config = dict(
    arch='resnext',
    model='image embedding model',
    dataset='photos of plants and fungi (iNaturalist)',
    train_examples=45211,
    image_size=96,
    crop_scale_min=0.5,
    horizontal_flip=False,
    translate=0.12,
    targets=['family'],
    num_classes=120,
    embedding_dim=192,
    norm='batchnorm',
    hidden_act='relu',
    drop_path=0.1,
    depths=[3, 6, 6],
    kernel_size=3,
    stem='deep',
    avg_pool_shortcut=False,
    widths=[192, 288, 432],
    am_softmax_margin=0.2,
    am_softmax_scale=30,
    init='trunc_normal_002',
    residual_init='zero_last',
    optimizer='normuon',
    muon_scale='original',
    learning_rate=0.01,
    momentum=0.95,
    nesterov=True,
    orthogonalizer='polar_express',
    adamw_lr_other_params=0.0016,
    max_steps=6900,
    batch_size=64,
    epochs=9.8,
    lr_schedule='poly',
    final_lr_fraction=0,
    warmup_steps=130,
    weight_decay=0.0,
    adamw_weight_decay_other_params=0.05,
)
Rows from block 12, named by matrix and row number. Rows with one number belong to one channel. Each number is 500 + 40 x the weight over its row's rms, rounded and kept within 0 to 999. All counts start at 0. Numbers have three digits each. After the name is the row's rms in percent of the matrix's.
# convs1: grouped (8 groups) 3x3 conv (model.blocks.12.convs.1.weight, 216x27x3x3), inputs within the group 20-24, a 3x3 kernel for each
# convs2: expand pointwise conv (model.blocks.12.convs.2.weight, 432x216x1x1, transposed), outputs 160-199
convs1.37 089:489460467485473506466541478509515493445495516447460469492471480539493454485455489557576531550513521539519541515549475521512451434517491
convs1.38 097:473509484470545434494464536540541464512502465454520493477512440445509510474456510471468510489428470550516545489511517519554532451481435
convs1.39 098:511556531522442490435512492553463445495464552466502471477545432481456509411512480544508553498477537618498498480463504476532437526539504
convs1.40 105:446525504479534510536478594486479467502492495454540501470547575364566566528494633487460489518500531455500528528496466524469522502507484
convs1.41 085:572462485523599516412464463511524561540496495577558566514434467433421463497420443446412530590515537575475496544531563472494491528536565
convs1.42 104:543505516544509514489462487479494504556484544475437473478459514539446448538504545523560490433540461453481462480541514526512564493484494
convs1.43 095:572556618419517465585566550490434489551468495511417492517540493548420525507569515495497487485505505478484561449449472562535505456437512
convs1.44 091:471528473528442460485554443523403498512431453516475409426436464473496479442475460518457539518490514523454538574583516515521524494450534
convs1.45 102:523505458530515442567469464474484561474487500510551500507513391505520512450523534503532510559492468470504473426512567508534490539528468
convs1.46 104:475439427547523509551534431564509520512563547503480538461482480528562444569488396475508501502505539478509562472484512508472506513477534
convs1.47 087:450512443534539514482494472466539459495485490537534568553526459578485444499524514532520512493500470500484479419479479438485456486432453
convs1.48 103:442503635464443537550451476526505505546535438501484457508456509449491559513514415541506474459492469528444456449486478483550521418578453
convs1.49 099:513495392490501518498513455514515538475463484506444507527443449499471507580522380447521561457490524484518553487490519479493521459486527
convs1.50 109:480498486505549506494526493499550527598545513442474442451466481451471499463511468469527465479486457530518444498510464476483495501525472
convs1.51 098:493447508530569504480463517535458540504505566530489444429447490541489505381431545531523491523508478538566498478475487476528494541504519
convs1.52 099:502449480578506490456461472513514533497449499540515468536575454550495434401491461472492521483486551565483512521468509523459547554503538
convs1.53 085:496473549501529510517522497546509563546543420548484528478435572491526407437491428559496545513431535508485428507491547451492504480461444
convs1.54 103:581517494491471483531462458556493494519477495476540485528581550454464449516489523510403451456457495515508549488456466472500519524533485
convs1.55 102:537512501566465502572523457459470549524527491509465435524497459463473501472527474511454506533449495528415460489496474453500481445453508
convs1.56 101:456534508502542526536487467558573565469505463437406399466496423504538464477518480460454487455520483514521494490483506520476515494453499
convs1.57 103:519475489483497439507461491432434391505486494606531554522513487497445403520512490494547583505555483429471531488456470497460474477549519
convs1.58 089:536532562578515534518569515450486443499521429487473379454510508485491506462455485565512535527502497575494551494453471478498493451490522
convs1.59 104:502487489518486489450524532444428558514636568580490486541562535527472480495533537550523505462459517560475499434508500481477493501549462
convs1.60 100:552435456588460471477531479543419489492491520545498558499512443501502507534549499502558469494462527514449468484524504492477525494468455
convs1.61 095:436462463477500433439493534449471485457516514573521485537480571569511533582539532459554570597542422453461509501557503475450497443449476
convs1.62 098:579545561452485484502521510474511534482558563577540540487470485500490431501517542551484476525427447470528493487423545488566575490496541
convs1.63 098:460525507493490484496503485556483500483442504380400473413486453472485501511455516474449479555493536514490505483523488463531462531493460
convs1.64 097:409454499510478532502510510621612561528504477408407461472399465481526451540506501402470483491465431501540536592515534460453493452460487
convs1.65 102:498447477520485419503507450497544515457484560484436533493491487568533470550571513535449444519535555524566583476544536479501592450509488
convs1.66 107:547484492527524474541478550583544453452437513414525463474486528477423497503484453449516462525507520488438499510451441473515490436508555
convs1.67 100:514460526481496533555487479438531482484485461519492443448474432522526494506510469522514513452428546460490509476501495472482441533488509
convs1.68 097:456424483516489501537494539477449448590587586493528523488507462513499473514515507513478532457446528442454509534545526463524511482459517
convs1.69 108:471462498509472538489492494561453444358529613650569407446500545492475456544512508483507529497516502431459559597520509488464541447522485
convs1.70 100:427510464472485504523543501588588541569446466401422411459472448473478535527548489416421518512514565506592541493530507464509517486471519
convs1.71 099:452523494516520471443530549466477405505476452562530571529517550484472527521449527514543564473423454514550428556513518544481466453516441
convs1.72 102:460519474477540510439504556500454481494487402541544547452487525480561554461457489454508483457480530466480457471524520450480466457522526
convs1.73 086:472476513495589484485451523580510516547504490489538509502526463531491464456507523457447499458441482477526526531535511527512536540513498
convs1.74 097:566589548554520481473505526527546463531555490507573507553449482442508535511511495477487526556466534559524623524484467551477558602499550
convs1.75 101:482507465518468468574496448468498581457530509426490463479490503463467511514510494458424483518482537533570488529454514556509462564478504
convs1.76 099:531534499498486486451477477538583437495416494540584531521445476548523546509458477543501515433485580446488485443462479463539458540500497
convs1.77 111:513563529464526470508509481487496363531622562476409566474454485565488479567517524545434485519542436516448523475557512431478460494543420
convs1.78 109:571517479507494469459446509408463605457426592475578610521496467505517474508540465556469525536483448506453534510548490500511492517477484
convs1.79 102:538494477393451485537528465485423425562495519519558529541506473491471509491477567410571598502443577517468412524514530499445472518504472
convs1.80 091:500472449505458541519486521479495515524505515487472447540460519512426447474498485469531499460485465506493531476504504575435492460498546
convs1.81 098:504507509540493494536519461524481480420562475490541488463514471494501461535558505541453469508511455449494558478497504513456534542543465
convs1.82 112:486482513500484506524594485424447570435513495483584478464533464521453442524509554501522475529542540451493549479540491514533492487545470
convs1.83 099:494492453506478396564549478478500523454511479458525511520552519495530465481506475501498458514548500475557465495487471530557451551470449
convs1.84 102:562520471493457459546461455475472495481489551463487502601511505509454473508467416535537480547532473574504445510526515512474500532533489
convs1.85 093:535470491497480495569513480491498532492463441449525582485371478479516501615553596485467482470507454503514534479453477504480473502498466
convs1.86 108:491535531466485500452502467497544522491475500524472467525480509520565564491467482471457506485515491502458531499543553471507532454436490
convs1.87 108:523513512562468544491440518477515535484451497510493525437475585468570475558502503477525565524559496553437451526445515487503495507548519
convs1.88 097:477525512460527499448470512525479476527497535511430466484452519502476516483502488485479462428545514555566570495498446491497549478490494
convs1.89 101:530452428515479424562539557477489494472479500529479495484525489486530486497494506554447463546514405528511527467536495452549495421558498
convs1.90 097:522531510480470567508502500519531522504520557422454439464522517449518397435502406420537506530530451508562536529472482546452469589456494
convs1.91 105:456509553526518482526476446469538498464529439495499511475456522574508462531448413489474548562506480497498432530475503501488541509449542
convs1.92 114:498490518467485523486533490471471515499484479488513485484462530463489541508544543447448548480475513565512467507517506542472505560548494
convs1.93 102:463500469451510542495513493515456497507484492492470573474538523478464528483441491512518531519552493501429484467546462511572505484586554
convs1.94 095:474433432471493472478519503466495511496473452514493477487466415508504488523488528526499525471457498501481554486514479511522499547517491
convs1.95 101:445508505496480482441480508499494457458489440473486505494544491528517445536547466458474451551507462560542423502485493527473487516539546
convs1.96 101:487468513472482500474503496527444507533489478516477468423460581438513523432514509470482500516510560447486512501493490499526482552482521
convs1.97 101:478497543512459490519472514420462495495511512551463542542512452526470488491506559455492477508532461476542487563568539592463535517540543
convs1.98 097:498458459508534405509501434472501466509489472574554506462479430588566535481449528497470458504532520500525460459480443452513490465479471
convs1.99 088:551573544477499502537551517466498474525470466608479509538469490509509460505524507484446486510509545535483487454456488438482464460475485
convs1.100 092:489465529471500513479548521501503509505553478492602481546547517533475473536460466534547555492533510472507523553484531462473466441346467
convs1.101 093:493543503473526505550504514496501518528492487513518504452486517447460473429489496441484433481513436453400422467478462504511483494528496
convs1.102 099:498496532494539515510467477502483457559492504492457464534469551492457542495467567511464622493490476462487560467530563482468539492467492
convs1.103 113:545474519496483490464535521465507562498515521494553518531524509541495464586494620544483445525434485474524574512468547493456480476480525
convs1.104 099:539490441522445445522479495489559527470528458462429516464519468492483432584535505507511498487425454518502474474533487464526446420521434
convs1.105 092:437467473434511492433448431514479497489492529520472499466459498476509493462471495481475491500447452492485494468474518481523495500541521
convs1.106 091:523443443501512495540533505424485483436472518512477444457548468490498458510543430442511505492496509500548578564517464486510453546502472
convs1.107 094:521452482580534436518517484465437461508488463492527510557504535536492508596556435575629539495539558426455434472490465427477489444471479
convs1.108 091:528510554516472496515459533443570516474524509502520556494478462538553563512573540579548564525517501480513461452527473500480529458539506
convs1.109 092:465466490477526540524479469506511488453509448488561534571558493447471436490551470524510438449547482434501449475460464503544451493457492
convs1.110 118:595452425498411539433543513510529532467476462543486470520486463525524444543441488598454404507447504436558595462459485501538541504493473
convs1.111 107:432563549402443463517577474483464505476522487449479522522465487561476490555543476451563617406458493621550426559451488552528500486464496
convs1.112 101:493483460522528553482531522481511589463571489477506509520507502433511526553502447509510526531516484506479549519529548507552497494488499
convs1.113 108:455462501506535493510506455470447516499515485517473504572506420501406585467473588488501507463461498419515492477467540458527476514526467
convs1.114 104:545498469529499517446513582482488529515474532539458490473499568527467521458448444509505533452525523499427507436520450476530530435499485
convs1.115 106:528560530474534506465533390543527504482476523523491517525464462462533488417576541501534472485534519450519462433479460485462500520527539
convs1.116 086:491476519522537493495488458529547514484460497470425452417466445493514460483530482465489483549542510481535485419428411443470474515514547
convs1.117 107:576502418592452463576492431536529482482462500515471558486577538432462483471480521458517471540474486538533429455553448453530539460537453
convs1.118 107:496478522482445530518494495489479566490446508463557527522507472537499545487467463545490510514532479494494469540547493485476514465553489
convs1.119 104:474505491494477500515567478437483519482551528444520508504550447504551484475484477490561516494443487456603546507413482452522523543479482
convs1.120 087:520474489476485487493465465556503516562556525530515492500491412484528567530532576548559554551550539554507521418507462484506485491513491
convs1.121 099:444533580448469540465443536466499477511475550569496528481525448544519527465482501483522552466457497478497474570461438521581437527541425
convs1.122 100:508521527490533461462508534521514513488474424513557466486467471506583551529494458535503489456512522438524611508534537511523483505438473
convs1.123 094:504497497503497492468471491438504447536536435527549476545404586490454467586455468476521527517471491443485492485521476424582517447490501
convs1.124 098:536529492540487479394496464475456449482472457528517543409547548474449488636517536588591629510551497495436410451466463494495467587543542
convs1.125 108:550527440579509455556461439514515534481481473463459533434489518509559545486512514581494423600496467557535469470491539492492514448431501
convs1.126 107:424508516527537460555453514538516476566497472542555498534509553592567516450447526466483505480561502551491390451484409493492500490536499
convs1.127 098:483491441486471449487478531467479520455446528453541489499586446459622432636474481528500473487507466532458515477511530471501565510470500
convs1.128 107:494471490471509482472479493532500521498477448488482526452518560448492492572569527538518535503476467503480464552525491487519482473511478
convs1.129 106:514551476554458469561410428453483493497527509460532523420414565475512472481559545510526513481481448525467445579479472533430516463500494
convs1.130 113:504592377433559485570409536465451544529531462494496450543464477530469468452466552533548458502539482541435479440526503455496497532521537
convs1.131 102:455496472547530468508469468510491462491468500498496516524454523373608468451566457421502527502543559492508565496452495529463453536483526
convs1.132 097:510493414524510448590556499478509497486517545484567500468524522456566438440532476471396452498468476522439531500555484557503470497401558
convs1.133 102:403433502429511530438519543512502520583470531579477465475545553472493527504596474427466595469493567461514558517506425518545521496512477
convs1.134 091:528584571522492511482473500513486460505486457475488448407467475532500470485546492545497553555475565492489532466498496481489494562555521
convs1.135 097:435477518486529489522506497495511466530460525512472524529540530485561532516489467543543427566447537520402573476532434519425524499432583
convs1.136 096:544520519575464476553474456457479478455488539466532466478510535518451471453518484414499494402627544443586583498583499468572527453490408
convs1.137 104:444513556421507550448488528501485458478504471475475454554498506479569519451501471537526423607481466608455462548486438550490447572409508
convs1.138 098:473553510479520490464520476581438484449430473568434543493475503502489464497488483563388458498439514538495559540457512470461478483481471
convs1.139 094:537455444496509486541487496498525526546399512432457497533456450559491519618488510430542562488499576458496594475541581459426577448397525
convs1.140 095:460432434598495456545547561565424525491499513483463503459491454484507457565538488465560548479486498467498471414570592496538535469435467
convs1.141 102:508521503547539523377408470488558508435468471506470466538566557523573550488495512488463475477504506470448464476527467464479403526537486
convs1.142 097:438447451506535526539518540531528528508484465435496477499527525495521488494506491630540536520449469426503450506466559488504498499608499
convs1.143 096:507465405472555506578500576511532534560488544474501471475492485532494515519560514442419427503476462489546527507525549507436601471476426
convs1.144 108:521446473541527463503522519508481557443586519528462447532518460507502471470486468519486415442525460561432501546456410430542538576495487
convs1.145 093:506574572468545494468412486480456429563516492599547575513482511481522531463479482413424412574475494505553558484512510540515488484503487
convs1.146 109:492441506471499554535522451459556462507505476505446517452514463467494530559521562408608485531507490463468531398519507613460490463530528
convs1.147 099:500531517478472464529471478525460475488493499498509507472519544517517533446493497645433470451511496467597561575475543424501468402530497
convs1.148 093:494527533572507491510459522472519487492541515440491506459526587460487482459489491482493443515575524443494438493520477560553518480510409
convs1.149 101:506508458483522537488504551501534541534434452462510470514566525448496516448519462412461549531537466563511458434492488524437496473538544
convs1.150 105:552491448524482426512492554455532471474457531490548426505513481481546490493448505433477559408491556466584426506529513502481487499478434
convs1.151 102:575482452537489432580513446498483516457532519461470515539445484545474552577453510409505526512528526464452558479471526456473483465469530
convs1.152 084:471469564535494508517508567549470473490473472476540459500444526537493511494396503453454504505480554508503514491483440519557466428554488
convs1.153 106:540499431485467494498538498544420523503551395477509429536524469565473468482506462407561548508545457473517425462511535415600504516494520
convs1.154 101:500481468481507526500506553487479531580378521516465484537539431534481457497578533532406605559444510558506384505442480571418512513516481
convs1.155 101:401509512504514502512504439519485465507467509474451513537523524500513483524460476632478425585407493440410579501435506464489535516504488
convs1.156 102:473573478518543523510484488588513544483509490482514547447491481532505493553553509592610553512444474467481444554489545462496443521432448
convs1.157 103:421454559496529496498474401551497390534485493495533525425494515547566517480550508459518531467430530479475467504539478471529523416500486
convs1.158 103:490482474487443537516461548485497464483480493509485479526469526503521544453463524478578478483436556491548478564512423459442522509537458
convs1.159 107:499512472494443550496521512474463588529534410512470531532482476510502519513462489468421519510550433482445546468450508453610449478484473
convs1.160 109:512536468456540522493493517514427518477541388550501505440523511518469549513533548453473619498560426500399576496449520458540400473469533
convs1.161 103:453453498527457473603513492520513420480467498486466534497498547481463481519499538539561551376531586466420465479474425440574480527450526
convs1.162 097:477454525487528512414457507533441497538426511507455501474498504503559518481543496545467463509473469504485505472522576489584525413435502
convs1.163 091:445514509457488518458442464574563573581465495552543560452503475474435466490506543566575536523503537483536430504549528490526513546552517
convs1.164 096:487482454503481462475495579561525540554544502462465396529506497534504516481530488473504479481455492514510505516565488488577565517444469
convs1.165 107:504512544498520483489518459457503561467491550464504547519506505495514527478466489466515487455532490503542548586545524582475503509489492
convs1.166 099:526537535541515471472509470498488442502533445498483499449456505488511505506519507469526467455558475491527507451495464488546537525514471
convs1.167 110:469492538444490536524464439507471459522492474511497465543477483487515529460510514517419466551523430441538537506501461499447514529492527
convs1.168 105:482470476527539590472424475454490473524502482524531523525488507525502516495496493497501599474487508513507489470491479533478453483508541
convs1.169 108:481487484507498477466528537525517526494488471494511525478471491476540534519520493521486523478522447497463474446420481531519576502526503
convs2.37 104:543448531476569508474477518513510492587468421507523460567547483499470519511524524546466540409534476418496471415540506415
convs2.38 102:552478495588540580522499443431498471522428459504556517514529472538486508505438452515414534426516639445498466485566496476
convs2.39 094:546445514471537571555513509528424541494505514508494452456527452488447421475476498542547471494541521445502516489502471501
convs2.40 099:504562543486504465541490532487480560467492468516463479517551542504582465597496496525568474467480438484548477444501513526
convs2.41 099:482514551497489474502598484428480453532495496492455442477514477464532523593485492441506488518450514544540605532565469543
convs2.42 099:481484460541437475532528509512433495501494557511502480497481503530415523468492543482424529482553510461485500498521505513
convs2.43 100:500538480532439491498479524474456514504526472602490481500615499521485515461468505524521549537474508550457490481457541481
convs2.44 094:523531525540526559518465527457473452520609597516496521518499476518494499520568477481521517537522455562462441559542438474
convs2.45 099:452399504506477528464502509530441537450540454500498449487433467548522545457526460451581485539502540481536455487439471409
convs2.46 090:530487471517528479498499547470420486450438429542536513452560527523471548464478449513471508499523493545535530463482470519
convs2.47 115:488507495552536496528502484478514450511514512513468562503440510468472513525460510438480510527500424447561515457508505462
convs2.48 100:461516468513486452490492495538428514539494474453518515572494493477550546433487527539568530495489489484499484527455527547
convs2.49 100:476435484530518590455444485510557509465526461587542545512526502523513468543524449480588530583505474428529582553581553453
convs2.50 099:474454509520452557619439475542561512568507490386480524549570507515511475517470460511509474504519566491466513519549406563
convs2.51 097:503559555508414490469573515493443479515570436511490491504476535441503440561534415477527506440496468473524463479482435465
convs2.52 094:547475529524553521472466508508468462517523460469522486463465540472479459568490472503415551486472478441508474468522517495
convs2.53 103:513466460466531479486466490402506532473462518520486459514450457543498474456547462518512475461520579541546480495460477479
convs2.54 104:435482524556480567511518562523497500483579460501503437503508472461606516468423476472477586542484507458514454529485451563
convs2.55 102:427455510486572496550478583487461527446416508536485485511482521451524483462531559529526591504465449536379446482507479450
convs2.56 109:465540492489496544538471464527512542488567515413500484576500526406551520542518450500501544549450548459523535522450466482
convs2.57 105:507507472413489452477481560473476566447473514437499461457550494427511496572555498507500495467504427510485465491575545551
convs2.58 108:420576519574474511511430524491449492471505538548494561525536485585425443476533480477492557503469513502569492501543546515
convs2.59 096:496518519527455469489498493437527508480548579511457603451516573503537522515523484553420507473508472452513574518572513420
convs2.60 101:515489478475567446532435520540511534483492489537464525457465492522449489454478399484480449495532554511483426542514404439
convs2.61 104:465480598430546519479499581541433469506520536469493451549524579534481528557498465464471534607474481539505476486518401541
convs2.62 106:492544515539482521513481520550504542482500545446454380525457367489532469481485455480443450494477517526575529530511488555
convs2.63 096:453534427549514533521531493436523555492449445452498500512525558426469550483576543472539449558472531536594570492482488488
convs2.64 095:561490548436495495477508505513477506507515528491474449465533558464464527459525526576482475515483497468504439460521449528
convs2.65 102:496501506488500517508460495541495439496520577455523407488540460480524533488521481519478499526517493486466566483504451589
convs2.66 099:522447476486451492555510467432534554470496480473468440549504513530512473545480493519560486460473461532518558500513466447
convs2.67 093:577429507490434536489465591525520516511500486495473496481577554478472447521502521462485443561432493471445470456482482470
convs2.68 098:467479470453543560507459458538527481498523512500398441488517510527433423622456494496508512508491354523492494473517508533
convs2.69 103:453522509472499475469500528502497532502435530462462500472477497503516545459482482463454499504480472520512530435569507463
convs2.70 093:455455519506460473544479468510519519501540575420450495486480517472524542424435527510515491563459468520450525597514457469
convs2.71 094:497506488463531531481499530518451482465526581435513506505499472411550432501544516551490445489473541500485509497462512520
convs2.72 097:489528406472455441532496473502451494521513528492504515519508437435523512527515501534459471488477485487533450471533498466
convs2.73 108:493498539495546481533388514556402568528447533414494436506498533515490486569458500527536483521481543555528465446438512468
convs2.74 098:449423462550486498552499524523555457490548566523521468510519528490479487521432518482479545556495508492467542532458461526
convs2.75 103:508431519506487593491537527552487550459510524437529481489470495474464504468441559474572445459452542516505510503463496479
convs2.76 096:502472516492486431554576539545444477466450509466571452535519489438422481574463467563532492509474511445508511507486460519
convs2.77 100:488498533494462612505539501499479543506506491511414478534510432426519458517409474465530401499428509455475508509485409535
convs2.78 101:498448472435441450517485492545498478496507559462489574473529472467499490486596493467500461440486530502433521527530449503
convs2.79 096:465526504510485519460487474574442490563586396478463592490472473482457499479533531617424503513469554466503521481475495529
convs2.80 107:465491514538584500510506529509536463488493536453538561508496538525459578508552551584481542496525523541455497494538456436
convs2.81 093:481546531456508453517570447449451486497460488500478510485498491543476446493502521547501465507504528466550557461485547521
convs2.82 094:529454520496562499543512543585486498494565511539476493496439464502445471488476505549539471489491511518454510460544522446
convs2.83 096:407444432426518504522568549508458508455481566522490484477469511537468498445471411504536479493525422532475485460488533432
convs2.84 096:440471484517622482479526469495515533486479424461549450516536456529488545556466495508567490434578515488473516482461541494
convs2.85 102:529475512457472579578539536476470496529490439502498522521478446409526507435533462547521507499502530514523402469467568491
convs2.86 094:459462586443450450452536630541431515498509464507529570492513512528438417491491549576483503576541563503446479507482501452
convs2.87 091:462478517541502514518483531465559504459425554478504462497448480539457505532537421447527495466499497466482480504451503494
convs2.88 110:530527549491517501538526507517495519468500537436450547451507472491510530477528532561454530497494476519441466429562504516
convs2.89 099:497501503546515493517490528541540495453499550500510529483461465494474577513523534477588482537488513539527496557521562489
convs2.90 102:504501607515437523541507541485480501493413505450564534505483564493526609576448485423473531480483522414478452526476478459
convs2.91 094:497537470505556524506483473499506541500523534510596467565452526446495441481471554522530481499580515531580497451461446549
convs2.92 098:466488511481421527512518424470506488494502528467531513489508454508549512482538455531443480468571490528561605538463566502
convs2.93 094:557540520428513527538505462499494499509629446509496445423471471511421449605479625570529461522545512551442587506530513503
convs2.94 109:482508504512559470515487558556530462497486547527470541546485549461511515512460547488465499445502535556555558477491466523
convs2.95 103:490556459461488515563510528416448487516502497577490459536514500518555496502558527487594443424484468526450449512548469491
convs2.96 099:504505476475534494487510476472492489483520501563564454494485501580492515487554529485434492410553494512494468460489449474
convs2.97 093:506453512405530451434505510488453481466434477493536535500494441495462488550481537508437473513592489581528541466459546400
convs2.98 099:449465479576541477542474486476471494511455474476476483471512531528420498484491519536489465494511558488486402541517504395
convs2.99 112:534453502465478464536601523546464528554476491549509462502476510506552520501546448510475464509517511533524531411499568503
convs2.100 103:503534501569523510510424482540526533530522466482454534520515469535475478466504465539483540496432501470495434570512495516
convs2.101 107:514488471518465508449397486529494528421501481485497485540448484495480547508556477500510582455423517394497477542516499488
convs2.102 094:525551467475432529518568493569555517536528447489492423516518481507505421481536441526434516466516465460527457418502478421
convs2.103 098:483469496536524470489510543484488507481475448589511442506593501454456498521495502566382513549529476488468482492463478526
convs2.104 093:456517505534550368463489570599456441510578504490491500545494510551525491468531507491512498499498507544471511507481439554
convs2.105 109:501496511459508542497598467505581512569488466482542490440489481483501491528559498413492588564488478473438499427518493471
convs2.106 095:489493426492488451552525462503463508516516474434484462425465487460448523446578533540567489405524505472512470500513581450
convs2.107 097:404495474457526511469506650491562511475524542520507526587590497493427478446591488517464477440514536508471536496532449482
convs2.108 105:501558525490544534435537552475536482496489528543474508481476498483515490481499448498476519455430454506462451552490448472
convs2.109 102:399442524514524535567492486525473442505432452457496586512476526515411407475417498505504569507461435437418498465420521522
convs2.110 100:496533483453518427500478488433491503463434457502559526433480510579489491407493523524521547489499482535449571472518565541
convs2.111 099:520468497495529489482461502444435520507571563555443484472515448430458501529537510464511574528506474539569509523551477479
convs2.112 100:465436466447430517515521525534549571531493499469588494458466441573497430531484535533529484380509487539542531450509532493
convs2.113 096:478508483512492465496455527545480499494478534489486437428534529508478507506440498514414489537498487434513474452423520443
convs2.114 093:500484488497537527546529599533515529470491534454499522544542530547544532449564553522547481449514519485584486457501491476
convs2.115 096:486520526459614537538542512434498488493490444552459556518535506552496514454420595531536504504536525508480469494467480524
convs2.116 115:525517489470526454535510492440493432456493465568567464467506464503479549536458454491496439504495520454506537434484567517
convs2.117 101:508512480504501519487513470564551455450537491419530493447516478471506460408537476434509454496473477516472488522473475481
convs2.118 102:530520498519505422523509645485519510500537537527486496492520502596456457539518433530470575547456581520461498434498459528
convs2.119 091:483496514479471507484482472468467516528502542455500541471465483469525481551504543458518518453523572488468554485533466511
convs2.120 105:503457516484532442539429521456452500450525479506539480588491482431445524486439505579511513510484533546483552502474573560
convs2.121 096:460509549494456489475502561536549539516496512461591441492487517505482468573462459457542492529471504506476514478455466540
convs2.122 096:407482562527478470500463469476482433433493518539523429452496508424458571535494491474559548516552479518455553484472491491
convs2.123 100:493467488542467520524459503423514459491440457436539524457570509455541461560604496456544480425498588493414494522460462472
convs2.124 100:561451476458452526516498499493458446538446513451544550478498512484521587592552479472451582561509537494499547464483460509
convs2.125 101:509497477483522517464557588452490557473432456478476400507491500611478481524513478509468497517469540503537519501550532483
convs2.126 094:477427494503483566514498412574469552490498532467477504480455479505476561528535521551467580530509511530500531465524389515
convs2.127 094:447529483455542535487497494534481522457551500509496472536475552475488488443432509547525436521448457491506433456499544454
convs2.128 098:493503500514461538442521488649460538498511546487593453496527543563527512472429451504516450484447449469473468428582520552
convs2.129 095:526446491495595527442475527480521490527481410480416513508514466466489515429483493477524499575391500482461469468456449466
convs2.130 095:515513504471420480454509493460544515530482531524451518437542504606473504526518474444393416455461519552463527532552430549
convs2.131 093:460438447509476534479502487479510488477460547498520505427507514503528565355528606475514515450525503463497536490507494471
convs2.132 098:490451478565524473431507555487543475477463526514516477570543464560500463431537550543522475480486448505553587443554565444
convs2.133 100:492536555462428594530494496499549503507532452506452551446476526526501536465452534513531528535481415416457439515519583452
convs2.134 109:537518485546516474521545455484496482505451552469496555402487434514466538496491453492469533535479491513565494484488491462
convs2.135 096:516517476451454529541487498498437513482503492495456511522475534564438498459491461551508510515456473482500486513566501496
convs2.136 100:442460498492578557556532537463544532502508464474514500402444486572518503461427495476567502469488555480527474500480481518
convs2.137 104:467536439418589431532502558481459467534504561444542558459477494508528460450456505479481477457535494471523456561540470433
convs2.138 098:555452463511510488449504525552503525490554521558496583454491539470545470419461506557467545439493509509495503498497471477
convs2.139 099:497443483434473478524579504505551506461492567563456454489473556416480569572545421483459498416485453463433522512455497488
convs2.140 102:494536478535487417510500462495511505459559505498506560458430501523543480464586592523499488537462490512554604532519471527
convs2.141 105:487490529466445421497491497536421510607500533490502481480498531482450433493519472456446510565454586511553506485460506531
convs2.142 099:442517558525444546450492535495535522426489523477377462530422510487546568464549393535502479501491501539516495484472539521
convs2.143 107:482476513545525505460524497450494511509489486504453499492458557455480499453533617469490513541481480526454511513490451595
convs2.144 102:469503540566451548550491494516423484491563408573478524426585526521521535477574502490443506474463519478471462497453512497
convs2.145 101:475410406505458536515564504486540459518551513458512580513485548422499513489501443531423396479463440601490555560505425555
convs2.146 092:544589432542423510530528456456433510503455476556500554460548537521588469442509523525528456525474491508527538505479573448
convs2.147 102:430512487480482482528515505517508533528503457478448546495484468561533569525477523560597550535463519518551494542463436512
convs2.148 099:489496507532479438513525528534511478509463498506509556523378505523481502472580430449618452536506478505508503520554458592
convs2.149 098:494537468548438463501491450545505526521449449476532462456572491463560496467474515522493476493502541541450578498496492492
convs2.150 097:464511484478510419490486520475500568518504521419534501480406526556461542558429455490380500495503488518528473521538522468
convs2.151 106:466529366479564467499555514584507472517472576547511500429584489542519528520490527504489534462487532457451546546466539488
convs2.152 098:452507415507517466508519463448453483546462469474529541492494442518443591522486531415493526500506481554490496512523543525
convs2.153 092:474480448502464525593537504544490503473527505404496542515522506539573550572583511487529533532495518468433353532414407458
convs2.154 105:506491547421452482563503472534442526547570492522521343504489483519497529480479539541521471483493500530437468530590487468
convs2.155 100:505549437435491608562542482570428484472532492376534590480456503484504475454524447534454411468451519513516576507508482491
convs2.156 099:532518395484531543485483549338478520486433496515469553510486507449544471521556540565488503431556473534547485506540445482
convs2.157 098:532497476566466514458545498517478550577568484481499499457547591535474548509564556439474495542465486535486552534516541431
convs2.158 098:493440488500504524544531527478468522544492513537498562502580588558509567593475550487519483386495487476524512475503496525
convs2.159 094:456479510546497480512442470523509472507560490446540523545583580468492480525513511520514471446514511471557423509515445506
convs2.160 097:485546459467462461488501441463494542516490537563557411547474487584552548458469502519610462477472445504478461523457485449
convs2.161 101:485550519472424505539545501476445517531483551473454553533526522529541535487443522491485423540474494500482500498557560543
convs2.162 104:514539484500466483486484480517541537479549490520530468554586520461497521499517523513507545518454564549517502474453507471
convs2.163 102:480516507500472530482558511500515537493458496535431469569380471494469454549494499526513481520473524510513502428510509431
convs2.164 099:481516552503509504501529527514473537478441505564508543528572470558488502561540455528508521558526486491486511506501492500
convs2.165 099:497521482469525457549513523457474506512503526461501494502546480457428461546551494481450538498495510507555486491445479498
convs2.166 097:463478521471526518455521458490492499500505499457489505524413528553516459498515453452528443528522472569517531470518515549
convs2.167 102:459447544512475455490505525473512463487514542511499582548609488469541442543557470493505502539513517515476448472480523449
convs2.168 093:512473517558470478487517530545514544477445497505557525542452557487534473468506482491547422559530542521544460516450519396
convs2.169 094:525364472523520475507468522478474526521485486495482396525483499484468542491436539524475440564471434534507500514493534507